python train.py --dataset="photos of plants, animals and fungi (iNaturalist)" --weight_standardization=false --depths=[3, 3, 9, 3] --optimizer="normuon" --muon_scale="match_rms_adamw" --momentum=0.85 --nesterov=true --lr_schedule="cosine" --adamw_weight_decay_other_params=0.01
Rows from block 6 of a small image classifier, named by matrix and row number. Rows with one number belong to one channel. Each number is 128 + 32 x the weight over its row's rms, rounded and kept within 0 to 255. All counts start at 0. Numbers have three digits each.
After each channel's rows are labels from the 100 images, of 14848, where the channel reaches its highest value: "top examples" is what is common among them. Only what is clearly more common there than usual is listed. The data: photos of plants, animals and fungi (iNaturalist). In brackets: how many of the 100.
# convs0: first 3x3 conv, stride 2 (model.blocks.6.convs.0.weight, 176x112x3x3, each kernel summed), inputs 0-111
# convs1: second 3x3 conv (model.blocks.6.convs.1.weight, 176x176x3x3, transposed, each kernel summed), outputs 0-87

convs0.91:111109094152156074091138139087091112148110117147077110182083125110111091168121072116118146129173182119178114124110155101138146101089129127154092144144175101104129091172162096109167118103093176119218107096142174165070119171145116122163143117126133138136099150134094087102062129173100182137114126105164148089205092219128148123089117137119
convs1.91:098164106094141103122133123186141100092142121120128089185119160163089099077129106081195171123089158056116133120159131159097130162106108143176202131086106118157132147155169096126110120140093114108139159127082099139172078112152176185135140062060082175111173200125127
top examples: order Odonata (33); family: Coenagrionidae (28)

convs0.111:110108110097090091102127101145124112059164215120086123120078074156093078068177099133157165150150157136126209128145104120115115156098138175172107157124124129105098100138125078159101124130145187158131138173077210142137125147127137107128133141161061149085111078189134162121112115149060078150124131104111098119135186160145108133123151146153
convs1.111:105198146149120122095120142121152147113116165082114126106130144115133183179121079159085076098152092053156111154127136150080134118108148157107164142115078118068155097115108122072163241133138102138149100089160155122112098129130107114102098104152152140147164130129136
top examples: order Lepidoptera (48)

convs0.62:139136106138125133087130116170087055150167164152152143142114171074160118132113131068131084138101089113121089088118117123081120148134130176094120140149143099117127117138083148126171118112142109122130180120162163177133167099163141133103089107122213141230121142126147144124137082122125101070160112133133100090114145185108124174227082053099
convs1.62:181159127120090103115147162137088029164092143179111083136095172095125125171143110093113136111210167133129150119136119095079123138069159140133115168157101105125109176162189117140097113143125100106058167131113153201179183119151119126126148138069140108151134135160105
top examples: class Aves (88)

convs0.141:110116090129138114136164090131105148112150101140149137066180110124100155104062120153112199127098178133199162174149096144109142174169131145168124162142166120128163162102113202112134114116091173081087135079142067096095108084098148117086073157114119115237111137134068115095138122130120109150137121122114092146096099137125143179125143151065
convs1.141:127126132183164110116110107141131138119041201127067085167114117111119150091116124081155109126105126185129211148100084135148164113134125116143102154122151111122090144126143071102102111138159139125110083213166141128086116107198092109132113138134203162092122134140222
top examples: phylum Chordata (92); class Aves (89)

convs0.44:162122110079130074137154119123128090084111151178143097186082173208079104127159104124174150091103100125131152121132147189109132115163113061122124116175113107091168202162147157127128144170119100160109108102159153154102068140101196176148125103090143096170111145180079134146130122107130134086146118039125126155161125130098135191140120098100
convs1.44:140160113112101065080151102164186117103159146132079078163140154151129115131084148108149187114078181164102110077119100104126116104130101140196165131095128164223131107110154117149119134171077076147122089101127107122130133118180152128188105080121189112140111128117140
top examples: order Coleoptera (28)

convs0.23:145100115162120117102171125100147134151126123098084138114085082148115121129089129147148137173138077147155135164134136097127190104141071124113124092171112140085101167151098120150103150155052131178175063148117190140086104132158142171160130103134141127096116150143095121113168133110142075107154135128128136204072058105132180190197129097040
convs1.23:090162120133100120147168152161155097063096146112154190164151134105136140173186049152116112143143168179126173104042118134140163139138098120127106139158145145130136110134168166141098115065130127088170123119050144130128117115164143115130136116143140068132144123071227
top examples: phylum Chordata (95); class Aves (91)

convs0.84:151183084110110154098090078094143099106108192075115172153131077101113109106181138138159075168126084116159124162176142106085135073084115183117091105085133140104166102206119113156116108107160100128139117149122131144143163119087105086100136191113163177108126144160129135117183104163140127088112155097152106134123176228115142113089102093153
convs1.84:146153159146129166185120170140154154167111195103130146167135173104224133190153156128109120118162139162160135126163142127099121086098144102123113120082111111131113106136188127112146099093111104136100113089120118153115125133080149116126127163112160154151104126108192
top examples: class Aves (89); order Accipitriformes (32)

convs0.138:118082156126118172062140127103177175106173106130151117144165131114117133192128105127109070100146179082148131116138094120152153116080103109135125112140194103118153171134166103178124139122112077072180140122145125141116152144130228109147062109094027125099087141126088137115157122089104106140088112169122099095155156129114183150132152070159
convs1.138:116170118123098178133186106078141110115139140163216120162103155190101169125106107092093128067147032180206145129126149134140102143199107140117148125110169118082174194159173140126122127180100135118109169112158128106143143140201132132153140132111157116117132169168178
top examples: order Passeriformes (51)

convs0.2:122126182120167135113120134108108095105152026182086202119115071161105139136062154143214147128108117092149108099143124124176079121088130137100056091099100141134152135074111134115147085088157125117144119153130085068146154129176143102165147150198107131175149165113185135109124186109146132141121116155180149171139116155124098135142119101140
convs1.2:129179132125101098150170125168140194085096099094175125082074105157121169104213088127122132144144164148130163173119185143107116070136136147138130076172157144160094125095117124137117123083121143114112108105125176175137147164063122131155142173121141164142152203095122
top examples: class Aves (88); order Accipitriformes (28)

convs0.161:086129140166138116074115108167099099101171159132117120167169122143184091141143141116197180211123102114114158050142130128127102122121146081111157116139093096080116152123033101160132110151080199161085139129065107183117160122096111095126149086117117106126126119167126164135201103169134095125118073130134145127126125062121139079096123110139
convs1.161:132158107105135216128116101156173163105123133100123108056149107179090160083145109105093076128205090088115073151122137142128157075110135139091046081099163104098111167108100158112124204125073144121093138135159120088122096140156095127118109131145107082079136106182106
top examples: order Coleoptera (25); family: Coccinellidae (25)

convs0.150:144111124080116100122149146147140111127100125068156135108150120096099173205148133130199095145139085197157086069166132127098150111089124178098114126115128124135134108152158119113154077169138153114107107146109081195125138104177117072113130189145115119084172148136150125130135124146104138115099141119147109133110166074138158235087061089057
convs1.150:115106069107080093162111213127217149137084142113103191126122104108066200146162111155104099127123133165107127095103118145130091153156159157142063155115188126098114120091117132107141137121134149098133095139116158142176083139107089163114125128149165126185142108147073
top examples: order Charadriiformes (31)

convs0.60:171130105082135130068140129111067089136107132150171097148147131126130056133126179107151144135125121126140093105106133124089090140125141150129138103081202116172110097109117181053138124167094180130090078126124071145152114142160205115069102153158152091192150157161144119102179155117155127112094139082152091087111101167135160169201150116095
convs1.60:147128108105133062125132070133155119061125106172079101150134135151150103116108103100104083113099166075164072057171089129096157146143120099179100188124142101100103137135100102177126151135096133105098184140127151147083192116086148075133147133097165099124147089111152
top examples: order Anseriformes (26); family: Anatidae (26)

convs0.166:138073115154120107105110125099133160145110150115111094100163038136070151082109106148110118144122099139145128083181096085202122154110071102104185170134178158116085142131125100137130122119194112119112117120099093121074173176141185112203128132115144102131098114080090161113127106113152146130078108199125139109121096107097114201195140167133
convs1.166:165143150161135118127168097088159147131101126113117132158136140110064166136196119166089097123197158100091150138171152141124106143131058125111110144170144112176209138175128177120182096176188131145093096124123096161126138160087166106142097184120117108092156146191159
top examples: class Aves (89)

convs0.92:109103111167145135133177111137147124137134169134100045156081115125140077104130105123125128098168132198156148145173201135087188123145200143131113090105114116112093114160078116130128129143158147088071107126105135125110100124160093129100092106110107105099110172127127102122113137187121087130141177129152128131157104065068140221027129130091
convs1.92:166073168116133152081135122120075115171136064118178127104188100103112117160120125120092120157199163117141129168162107174142163193102097125155095079071161104084122148064122207125176096148134105117178170092168163095153082113107072091163103110126134107115121134102110
top examples: order Charadriiformes (33); family: Laridae (27)

convs0.117:139124115093111081156095067190120130167108088128120104146136193087129128140106139109152133165122119181106108124151222090081119096088123127148111135084211135104136127113161088085126142202101186137077079102116144116164163086094062091090167135142119109125140098171164132123120101149144123139118100097170144128136126136129125069115168193074
convs1.117:109058135084067134119123152128101088125150136097165209118113058104104102113124149155105137098084120154169129143149130092130176126132126121129131132090148146047088183194111083113114123076092131086156172147080121099132139181145118114132140060114110079117135142079101
top examples: class Insecta (68); phylum Arthropoda (68); order Lepidoptera (42)

convs0.95:126154143098101130087145142093107148124185139104138140079099096168059159215154127123168145117061127078152132147151084140195121136116114154089120138128104085132145076130117123125126118121142120138087112164145195120146123182137161087152145120150097152119112141108203086103072105173067081142137101114110122067140110083068185147189103151122
convs1.95:060128123173124143098107123197095153110153148113153136082104113120104107083154081171117157145087110133094065171131169151115158123136110123122151131245048133154166059100150081096122073156121114140145121152143171178112093150136135155158146141134130128171080102129117
top examples: phylum Chordata (93); class Aves (92); order Accipitriformes (26)

convs0.80:153104181149168113122130123145112126054113169146137104131213103156159049147135157115133125165146111058169129110169128146121175131135135102112117103118152088171147125191085135150147110051124177120115115070128103087094135081168131172139100140100075183183137113097116084127128161097101134069186137162122157160097085135177140169128123142130
convs1.80:130131068126117130126101090142121174088075091143130107187112128086133110103171148125170132126062147115160145104121139184090130155179122132108137158180125129172118099142106195119156113138131167194148146140114138157125161194080109104096145134114114161042136187092174
top examples: order Passeriformes (56)

convs0.121:102159133098135186136094167128129143221105091142142113049134172110085160167095147190150157108122165103127136076120107133158144116178148100135127089146160118148113142103110139103148104111118134098155154124119148167129085138117104132149109126140098106135118110165237114128079207104114142147139161158066111104139140028114099063152158113141
convs1.121:152200128181187168085123110189062166118194137159131120095119105104174119007132073122152106113054089101099096110126141159147116123135188161135152106157063194117119182143107139120104128093129119179167136131166157157126163151117153143144087146103071120121093144079159
top examples: order Accipitriformes (28)

convs0.52:161112124196140070079168120128129114114094140139076116129106064109157131126156106138047123135194170146111149115106124132167174130148169165106157099092149167163150203134135141173141120182132125116084071075159160208131173129136131099123084122112137067113127087131121123126087159157097109128154125100137142188087133076143121138119117086057
convs1.52:135140076171124192157197123121130083116164137112117137099115146148081052171098119173118138153132146176151168119089139162080131144160164099136127096051142107050147186138135150172170145093182147125131157139137121152131140163033160130127130103110139061116160127130156
top examples: class Aves (86)

convs0.112:091117166130116142088139139126086114098171053119169135115116113114099156163117091157208115066161105065128126086097045107097148134146127153163090131172113088108213137092115123102140105095158148132121151132154188135138094174131170097137202147169131140160109179115177118108141114103170091137117106114102078119179120068111112122150113131081
convs1.112:082123159083119092095136151100111105134131152132160088044089114133131185141159116096141128118182133155153042165126173129105166147144145180160135079183134229143126125095115127040124091156135103125143178109142167058139157148117111143139139188114144133092169152123100
top examples: phylum Chordata (97); class Aves (95); order Accipitriformes (32); family: Accipitridae (27)

convs0.164:106153155170162103128163153124111111055124223045139173143194113200142089164131115101149065115187124131134115134131120120152095178075188141144134134123129082135097116119149077122141126096197169084124154147162192106162131131143136127121145132164123128101120107104130138079101112079124101087178116124105124064177101131099118121151091144115
convs1.164:089091124173132149145133164112125160133106168100157080129151072104124109144186109138096129139195158080097118131116179141074132167158139138154123089160135117146114084039104126073185092111145141146114093108180096077162122057130097092144105090124030101136138138103162
top examples: phylum Chordata (94); class Aves (89); order Charadriiformes (26)

convs0.143:088079090123129145102144127137107057098123108115168117157147180107141037207110084104144122179167100161138115127117087138086110145122182099131186112111163130160124146185107115145164144134166099146079100084155087199169121154165157134201134180153158167116162103118161127101084108148149132114136156148086130070158108112133100141143150139078
convs1.143:158087093149130122147151152116118161106168145120096114090104050122100155160110163101149143144070141144105111124124146122185116161154169141195146175092181141132144158129138095165122075082188162117102153187131102125154135098128110186107156158121174116129072175132080
top examples: class Magnoliopsida (25); phylum Tracheophyta (25); kingdom Plantae (25)

convs0.64:120144122158122110123126104078181097109159129100098134098158029134099110148170136126135136077114167121107102079130149108158164057146115137108102085112086076114128078099066093085136097090110170124143170177114138181146121128147137077162138112107090163190137140193082140169118127144099087125103126188149122126164162078128122126146129101214
convs1.64:105169119155113112117105140083092142146164113143139153106118110200159137067156141149114103108112114103102134129147192148179175115086088177045088145161057095115140132141101127096130178166129136127042105113122180095119116155097141146142130084125134153145154167208076
top examples: phylum Arthropoda (72); class Insecta (71); order Coleoptera (30); family: Coccinellidae (25)

convs0.120:180083182089045122133100113185115122075118143079105132121128105095122093196192126118163127158111171130124090166139087143177130148137140110166102162111076115113099086234153145151148131124113125123167196140125141133132170130116108103131142091171141162111198094114122141113125131086087136161137091086176119097172142154146152119085164089129
convs1.120:115086086092178075148127150139142096114120142167134186114197096104102112169113145143166139162188153183062185134168107131103127123171091123118149194131121120106141136122081172078134159151123148050123079153182127135135120164146129116089155140137115121147101115161117
top examples: order Lepidoptera (31)

convs0.1:097165117163070101137140112120085161160173156153116178124167078106128158162126134159123125080162101091130117136161060128120091125102121153062190145169104131103139093075116189175138072096109131131149114228117094124179151152103099130119156124094104198141116109144179095134105152126069142108111099154095127151142161134093126106193161097099
convs1.1:132106086080096062119104129142120146048119127118108109125066131110152155119138139076119155082226044121125139110117154118091132137140139195118171108150092198142110159093124143074121141179124096081150100130129118065099132093127133130139130185157167140158118137108176
top examples: class Aves (91)