Weights of a small image classifier: norm groupnorm.
Rows from block 10 of a small image classifier, named by matrix and row number. Rows with one number belong to one channel. Each number is 128 + 24 x the weight over its row's rms, rounded and kept within 0 to 255. All counts start at 0. Numbers have three digits each.
Before each channel's rows are labels from the 100 images, of 14848, where the channel reaches its highest value: "responds to" is what is common among them. Only what is clearly more common there than usual is listed. The data: photos of plants, animals and fungi (iNaturalist). In brackets: how many of the 100.
# convs0: first 3x3 conv (model.blocks.10.convs.0.weight, 176x176x3x3, each kernel summed), inputs 88-175
# convs1: second 3x3 conv (model.blocks.10.convs.1.weight, 176x176x3x3, transposed, each kernel summed), outputs 88-175

responds to: class Insecta (79); phylum Arthropoda (79); order Lepidoptera (73)
convs0.89:134127156121064113121144134096172127150127139138152132112134148110106116090143076148187149152133153105077107164167141112125090141125138162156124149099128123077165118145121129114120119104119143137118149137154117113146140123145173140137160118133124154130125102135194
convs1.89:135119104146102175106103138099124138139118149189172143169136102129142135138131086102083106158129134165146115092122077190141156105145142131101139089147105125194162153116104129143110112103166151180121118146142159126117103118110091159172082149130124167158107146188124

responds to: order Anseriformes (47); family: Anatidae (47)
convs0.61:148107106128135151130120116153066109119147152133112141118117162112178156141105196153148115131114109121140107128124098086141091121164089118136120086089118109117104137113156125108130157105126124145119132196123119112096105117085117120136092137087131141128166113144128
convs1.61:175132105084156146164110121106126130128144149089100113145123157108091128144079141104121145081120129119166128114119126125119121125138110136143137127133120128115144094149101110122108147115142105129126160096152139105143123172118160122128124170130091071148132110104097

responds to: phylum Chordata (97); class Aves (96); order Passeriformes (71)
convs0.171:064139106074138111110118171129143112164125106174091105087115175126151128125104109115104153112122132112107122076114089133139142113125169078138140082167096098110148161157122142099107084122137117135107168150168115125101144142120133113136103115116123107103150124150150
convs1.171:116180132086183120127116139102152124124125119116104108117105103159175179199108129131131123170119136145162127094171130135161136096152140120116146081134124119137132163149120109112141128153142125113146133143110126205113126166097127110142145083140114117133116129139178

responds to: class Aves (89); order Charadriiformes (27)
convs0.146:131094135138139113126109158130140144151142104113087099102119128131128180100125159091115115133115130107083139147131127155094114143127124093189127107134125084179063130157119144173148113100150157101098175096135142093110116110159115133123160128130168129095126110112112
convs1.146:131136118133116115134099139153124120164095100125132122109157140159122166109156151128117124133139172183109113078129128095136116139081148108110148127118141153127156149126153094099136104089111141157133139124107146157119103093167128163143126127122134111077209138151161

responds to: order Anseriformes (36); family: Anatidae (36)
convs0.131:093101090058177123140129166163128116101140145111093116145116117135071142096134097127124151112103121143145143125130111159120117135098141104137089122081109121130183109122124142156144151147163107089154117075178150156112135147100169111145096131161102111144128151112138
convs1.131:119162082126140135092143156166108138120101132102158105138110150127153120173132071117129107195118124149094086125145106141073122116140146100126120129162168110135119141165136098128060118123128113097171140118165140110089138111128143110123144167105157113109091147117155

responds to: class Aves (83)
convs0.19:163154094133107121147069149122110164137100121154173146087153110108126093109134125117125116132080121153127093128142119086097132124127107130134158125161084144136095116145139120129133129109131090115153122164136058116135157126154132089116131100136115127165096137118177
convs1.19:114110114096097118073137098138162132118117162128111143094157139108098106130097127150178111159143100137124141168147139102106124135129093119132110139092118137140136138153108141130126128171109163087166123149144090161167116127121138105134127169152115147157156161156118

responds to: order Passeriformes (50)
convs0.106:107137118134135109113103156160129094146125121137111188079130102122133134072143139159130176134150131075126119145136199129137112110142128110117138138110151116151115132122105115130181121114158133105113106170120076128083121109122139139124088125077124128154113123089062
convs1.106:135144088105138111163121134134163161107151143157138124116128100141110170078093132128112152134138113112106130146144192134160113131151157111115160098148122108154141164096123139182139140102093121153111173105123117127116178137102121140145147082133120113089156129130093

responds to: phylum Chordata (95); class Aves (93); order Charadriiformes (29)
convs0.148:103103139110115119118117149153127143129122103128065118078098112109083156127130151086122152130142055126116138148142146092150103173132117087104121129124145109148169118139123134118142113169115118126112119155137149157127126102148161110128091116172119131105132122108166
convs1.148:163137144086154066103112143128109163091132159144146132124148164175108155118125105110145090136115175145116149129165135087148167124147106150112135130138118144122126108122183133132133109131115119142121127153073141100087141132100123136145167125146132136137156144100121

responds to: phylum Arthropoda (71); class Insecta (70); order Lepidoptera (60)
convs0.63:160109175152169146114114123135104120123118120112122096169105134119132146112123134125140132133121120113110117149156122140116084132134156127090106084164111122109130146136122135142112161144143161126082115086110148161143113151111085050115127113081120156161130091146174
convs1.63:131096168119164140131128111099126135133121157144161127154138124120156139128136151105116149158111142105100154145096150116120096049127097105085116127103175134167117116164131084127134142094095169144148135147142171095087112091080146149158151098133100125150078125127158

responds to: phylum Tracheophyta (28); kingdom Plantae (28); class Magnoliopsida (27)
convs0.158:129096154111104102097077147131121176110116096118138112115115095140147146153118127163097134134117127153176110114141107167164144070072157107148149193132153139115148135123151127136105077125133138133107164131121132131117160165125143162133100112115126144135135107128135
convs1.158:141106117110133132148107105114102117185119144157130097122107099085118103146181099135134148144144157109133118116116170126112142114127149149179155123129112154116143145140139073142165094140110115128146151133160148133119101163205137095158132126110150122133171066106164

responds to: phylum Tracheophyta (41); kingdom Plantae (41); class Magnoliopsida (40)
convs0.98:192112154119108119141162110139119118115062157128110174147172143127076136110118139117114123103125120098173153128102136148128094125157142153123184146127140164153128132174133135134154140113171124143154129085141121149099157124101142141116111122131106114106101106123191
convs1.98:103112136146138128144151139159144099133214150162142121128133123082091091127082134105110151128096111153132172125090125198107097087152100134160119144113133106135093087137127130116115123146118138104160114081121122099115158135166135121135130149116163101102150157129173

responds to: order Pelecaniformes (26); family: Ardeidae (25)
convs0.170:103165143145093143132165162104148119104121135102131119113102150143148133098088126108131113110114136095128166109135096121140103141119121123152086158120187155120145112126128090097190130114149114100092111134137110135167129103136123109168069124152137117113130115150102
convs1.170:149140123126130093165132153098144126090140117148091161109138133117058173143154110114132116138158139118113132096108128141130171111101125146126131091129092153156133112116116131120158129110128128115127139128114115124176167157068110101158119072113093115148147140145109

responds to: order Lepidoptera (32)
convs0.38:153119146120183109112130108077163120110112090137107131088130157121129120144087097144154057133146125154125116122144093142104102131105147150159061130122092117139113135124137130129142138097126144140157140136108144091145135113143148112116114140156129123094119132160194
convs1.38:090101158109128119122120117140147139104162133107137147168122132087131097126125124093092084125122144145131133121090135188127116131108139144143131147117100130128122084093144135154122145110138148174094080133153119118168110188129116143128110145162143116096171136135159

responds to: class Aves (86); order Accipitriformes (36); family: Accipitridae (29)
convs0.138:120158127141131132094115141118140171141130115141151159136141136141111121150101151133141108101154149133132096134150067098156153148129097141102134152133117104097139151131163117158117139128116105131123163139089065066116118105176102067126093132135122115169071115132168
convs1.138:122129132103119144113095099195146121084082114108098174154121145122112164126107109115154110082121098113150137170147101122142159183131116113129110122152124107104123123113137115141126124146149156129075108112115095129193148127113130182146138151116174117170106148152120

responds to: phylum Chordata (99); class Aves (98); order Charadriiformes (59); family: Scolopacidae (37)
convs0.78:091110094126128126130093122089090139141099136152089131100094157150167151101151148137120129140096168133138131126121127125104106142172143120125085161143100100147120107115108139099176127091131160120120092108112104098112156132123169124146160108101119119122143135114147
convs1.78:152132152117134107133132151106134120141154159122142138112110068140128123140150132136114089119141090150155093142147074078134106136122159183126136075155157153159087127140112098099132110131138121123156164089068100178089129121112125136112154105142170135106161110141099

responds to: phylum Arthropoda (60); class Insecta (59)
convs0.3:151103122115137093075090143103104147131133140145116109076167146116108118137143125118099101154138149157169176137100114129162128078141132098114133168115078108121141087175139104109127156144162105122155144144116151120155169078138138117147109107156114094080115117106151
convs1.3:133122122158122127098113092083139163142146151112130149109148114120124129124130122129086100210118086161086126117168143155145116160131144137107143152121125116102078124102159100122102116073150145110128155087131140082119133109113121085122138175135148120107119109150129

responds to: order Pelecaniformes (35); family: Ardeidae (35)
convs0.0:087087135103099137094091111137135124126098161127113149143161094134124113147147079115118126102128109052154108134115139142136152118132117112132114123159138150116133149092109134134130132104187126107140191120122111098109156127146121080161106106166065150086170127118085
convs1.0:136134158155107157160116128087120139087136132089130099132097108125134116131111178109130122143078148076116124100110150139179123165140110126090129128128121128108177103091130126125101144148128124132103111133130125151107173138049119118154141155119140157149098136143131

responds to: order Passeriformes (52)
convs0.155:134148119166105102102101100111155099097128109111107142101172123126099105126146114114166097119076148108112105155149143120155089075062145131133120141122163153128132130107136114111110130127146121161137136135113125154157141120117104133137165120141133120150127102151159
convs1.155:122117151127066122079168137152083117110157165118155125166113106102167125147133067121142111140142105178115176116146140103149155129140150154134123128124147155171150150137148133131119118119098129151134116109107118131152135081168135157154117137121142149146150161128132

responds to: order Lepidoptera (39)
convs0.80:152121095127129110149089114134145098105146104127128146099095092135154145122131137159127161111102122153116137157128127054146141140125131136097170141137119144158145131139133148109073103147145115136097124152114144191105142134117088149141116200117098105123112145134091
convs1.80:150116139073111165168140121157113125119139108097137135095115081116175141114078142116134145109108122114145124150174119079112098152125118144168147162149108098119138142146129094104164074171120113120130126084104196127102086122137138127134148114124144138137127122144071

responds to: class Insecta (75); phylum Arthropoda (75); order Lepidoptera (74); family: Nymphalidae (46)
convs0.22:107166103138142112123131230109137089110129128125111107154127074123093121105139081173125154122098081127104143132127157146108120119127130117135110129115108080124138100181132110136137080125122118148141160116127091083111112134148138124125092105115121098104130144120128
convs1.22:132190101139125140146116136114132137083150123151122122129113105113103121122110173159133127146112104175126159068138137106186115102127172139102103147152130122132161119144117118151116131120122096134170130107160121127144159123157120189161148090136138111197068139103150

responds to: order Lepidoptera (34)
convs0.58:136119156143080098174098052119129155102134125120139118127169081122141122086107140138139175097135111161118109119125126108107150107078165138119129149114121121109168096116114122131073146149144136112117121121154144101139105197160143136131170144077140132144104140155139
convs1.58:132146117152150105124145146112173135115102103119114122151138126165193142110110106119122177122109137097124111165069115158136088143143103136142104176153101161126109154115105142116142160163120141119164131122163168098132068145160139111147091123161083138149098109132122

responds to: order Anseriformes (28); family: Anatidae (28)
convs0.136:136161121152153106142068147175142165085122128115110098088143141093138148102157072108109110107135135168111123154133111115169135134110156121110158125110134112103088115137105142100098154139108116130135160112133114144122088138130172133129110150169143130103102123115136
convs1.136:124158100123158127131111144130111132131138145119113116134132096127170136149119121124133179146133146129137058116091114086059128148126114137119110106149123154160156154139115083152111099121099089100121121118135157125127091141148101141159132152140181140152168106202122

responds to: phylum Chordata (92); class Aves (85); order Anseriformes (29); family: Anatidae (29)
convs0.4:142152126138101102116148139115188148150098088177070106071128108153126115080067109104170120119138115129158166136124128131166084134145097167126140114108160149129133171152109124117119157151128120121108189118124088174125142109102115139114129108121165073093112121147109
convs1.4:116118110123148099104117130138162098175139114136099107076113095161143120101128164108163106109105124163134147118112123178150181178139123144178146129098132156146128120116139126088151119104155145133136158156086120127133125130138098126129125136138124135038152108146121

responds to: class Aves (83); order Charadriiformes (26)
convs0.69:077112086119072101113142137102146108118140109096138117114128117132131178125124120121142124179109129069144127103111109115161140132147119098135093134140151126134144123127130166168164138154168117125125131090161113090079132195157140153136078121091136104144135116144104
convs1.69:161164119102117102163092129124133160143102168101152091090174133105086120096159104115152082143141091129111145097157151154147173148137148123085158131129114142120132128174166157108175134154092094149134138140150134145127105086154139130192137131144115143105120146128108

responds to: class Magnoliopsida (28); phylum Tracheophyta (28); kingdom Plantae (28)
convs0.65:071113118146134124089117143055158186144140108115153120089128111138121122162165152134150164130131145118161157110131121141148114093120151112122111134115164129066139138112092149118096128168107148129134111089078168133110148138112125079121137173107155154118123098147190
convs1.65:100113083156154156089151098107103152135129176134135122172122155125149093158141114125110168149132120135116094145102125109127134114083128126118133134076135179099129168085106074146145120072129137118091080114148174104121119161132115166129096149111157149148133114143135

responds to: class Aves (99); phylum Chordata (99); order Passeriformes (76)
convs0.23:136122133135126111126078119123133129149134093156150159110158108163097129152104105143147107112154152135117114102160157130129159113119119131150129115134098117170121102093111097117113102159106122135151159085147134138125145151157145070121133143117116090139142174122157
convs1.23:120088159091113095158103162103145089155165111100133124095130112129130109093148144149112089127134131145121097137163164105155106189141203128095129133111111107146106117108129125173167112164120160116137112112142143148090108163168128107113134107086162152100138126131111

responds to: order Passeriformes (67)
convs0.105:149148119115144144118132131109135181132141102172108130094105134121149130084081117101075110151134099128169127147104121159151140073046126055153111126128146134129120162157139128138123144160140139133098113192114111153142133108127119105159123139114135103133142139139115
convs1.105:104149108124118123135164118120159114122159134119111092100126089127146124102135124138140166150142154133194131139127131145145127138127080120161129145130107126178165157132101169119156110100111106122114104123101100156183165118117178132081102102140167132174164093157151

responds to: class Insecta (66); phylum Arthropoda (66); order Lepidoptera (44)
convs0.127:180134136144179148090173155157130136112107111109126156191140118127085105144142116105146143112131117112106087143119124128103089107085112118120117111124119110151107152075095136108107134127101135119088143117124128167168187148144156132133135081149076118139116137153169
convs1.127:128142116109107130111147118153150109152149160157124163171119120122144091128116116127129089154120123184149161160114206120111169085114101119142125091107087122139117082125151133187118069130141158136120105121121119172129131107120134139111151105135109121130117116131134

responds to: order Passeriformes (58)
convs0.128:129145132133110130136127116140102167121144074116139084097126157127155149151083142100087114145137111110111104155111173107133123107132118119110097132114107128142090154106101122118195130139140133137145140129124130187166126176117129090089073192116133160137130151109116
convs1.128:133091140135169135104125116120056103144142169127101123116120150120095110096121127124131143141139130103116148116126141092158097129094090131116114157127106137106130083099106162171114146098123096093131126146195111121143119113111132152141105098109158122155135138105122