python train.py --translate=0.06 --depths=[3, 3, 9, 3] --kernel_size=3 --widths=[80, 112, 176, 256] --init="kaiming_normal" --muon_scale="match_rms_adamw" --nesterov=true --adamw_lr_other_params=0.0018 --steps=9600 --batch_size=512 --lr_schedule="cosine" --adamw_weight_decay_other_params=0.01
Rows from block 10 of a small image classifier, named by matrix and row number. Rows with one number belong to one channel. Each number is 128 + 24 x the weight over its row's rms, rounded and kept within 0 to 255. All counts start at 0. Numbers have three digits each.
After each channel's rows are labels from the 100 images, of 14848, where the channel reaches its highest value: "colour at peak" is the nearest of a few named colours to the mean colour under the peak. Only what is clearly more common there than usual is listed. The data: photos of plants, animals and fungi (iNaturalist).
# convs0: first 3x3 conv (model.blocks.10.convs.0.weight, 176x176x3x3, each kernel summed), inputs 88-175
# convs1: second 3x3 conv (model.blocks.10.convs.1.weight, 176x176x3x3, transposed, each kernel summed), outputs 88-175

convs0.56:103136151118116105122127098079122141107100163142167116116087134151128148098099129088140130144103129140149129129062131125126173113096123123141111170119104156140150083178081131168167117168125118122132134122149104113154167132124113151124109123111138144147112130130079
convs1.56:141141136140115066104120097154074159138112126138114135115147123136115093124166108138100135138151105140121141135109150184124111126110095087157092146162165155113124146187117145170119149132104117153155070103110121134143106141164138131163140162146105134151116140127123
colour at peak: grey

convs0.135:142103135129145124151093157136149083125125167081109101149147144103095155156143105129074092146139118141111163146122161110139117133105117123181145099123099100129119136111124128127132088104093102066123122102121108158145161155129163120137119120106138120098118140119104
convs1.135:151143119131146077148139146107110123184130185086133132125102147125124141125128116160099126105158149154137189135151137118152123117106168125146158118165110144080144149145153148157131132128117147176165175094145121125105120087147140128117146119113150113078137155152120
colour at peak: grey

convs0.123:104102125092097136101144146111102100133150141164152143147083145166116112144119156104127151130130133148144135132125135175148145122144107102125151069146093178105121119118143102128139108110138140106131125126133113101119065124123146075116062133124111110167139122131162
convs1.123:089113124117142170102103156127123107125147035123099142132152107142128158137141107129133126151126165109145095149170154154105160106140124112089122174174149127108116093105164096130135130130121143170114100151181108135134150133107123119140114109126130158130124078124132
colour at peak: brown

convs0.46:095179161101117136123122130086164129133105110091161142106099105118150135149128144136124102131141147141098127120118115164107177138118188152106165131119108135129101144100137186135088098126131125168122109141104151097136125139116121154109161155123137125089094136181133
convs1.46:146163123138147114086126138126130122063170118129142104122120125156194114122095151169119088098142121150095098123096104143120131126116114156117133102120068090139123129141091161119147120088090125102159135123115139163137136109129155107119167122123121116116103154098140
colour at peak: brown

convs0.77:129084160151135127097126080138128100110131105117170093120126150129132106171111137122183095114077128137119108129172096085139162103105135197117132151124118130130135128151178136128059154103123116125161126088144150152176145106101149172119109101105121156144100117172109
convs1.77:107114101104106134136110123131088124093115167093144135193094090147118124107133139114120122124120137159104197130154130121133119107102120129168113125166155126080130093142130132147145146088167149126143113104116139141121111149087127101114137161115115144148123154139153
colour at peak: brown

convs0.13:105132129121117117150113095088142111148133119129169091073131122123137130124107105103130131104160096156116101116140124148099112157124078182179186136090155098105098158133128173106101120130123153103109098152095157143136129133144142122109108145111115127075106104139195
convs1.13:103129114093140121115102140157118164089117108136154119164155134113122177165123118126121136146141138166114152105145178161130141164164139181112124124124182149057115142109138101148131161134144149141144098139160138118102114156125125111135173117113146135052128106171118
colour at peak: grey

convs0.164:141153122164139157117101100120139136157104170114115127123121110113084084106083170109133101151179144105144130131101118136119134099118165079111126130139137090137126167137129084138071174104120137105105141107109140114163120113093163145128164105133118135112110119128111
convs1.164:148180147112103161115109112128146137108097139132164132168142124109150131146107101120118131146050160120122087120127139158104162116155144106122157110162123125128108104111129143119158104145157159131110133131091105107169150131096149100156120183140146120126160128130098
colour at peak: brown

convs0.90:096144103077131143143118104115191127125098117150141168138171160116153103149104146131106166096126127139138102094127132116147136152124117145138146128113082123147144129131106116117157084163133115108142143084117117130130102180121145133126090095123149099193171130111099
convs1.90:148157151111145137127129148126132092061137098126116140122111136149131171113128098071141110124093121097121139131130128149155114133118106115126103154118112129118114148205144134149093160119159144083163115166151143130109084121159152092112155097152116118107075134156081
colour at peak: brown

convs0.139:162089078087136093094139138126142141138124146124144171124119152133126087147145127100098117078106105165115137079113107113154150143150145126104099142105089131107092102115146084101145164118156119131104120097116136149120116129112111164107099154147136082179134158093164
convs1.139:083106140162154118141095124096139119157121166146082137163153093154143118115135112124104137116139142139131127133102122158187103125109125122113110135113115113110094156094114088150156104142078143132066155109115125140120151125187102096135138121148081156172126156133121
colour at peak: brown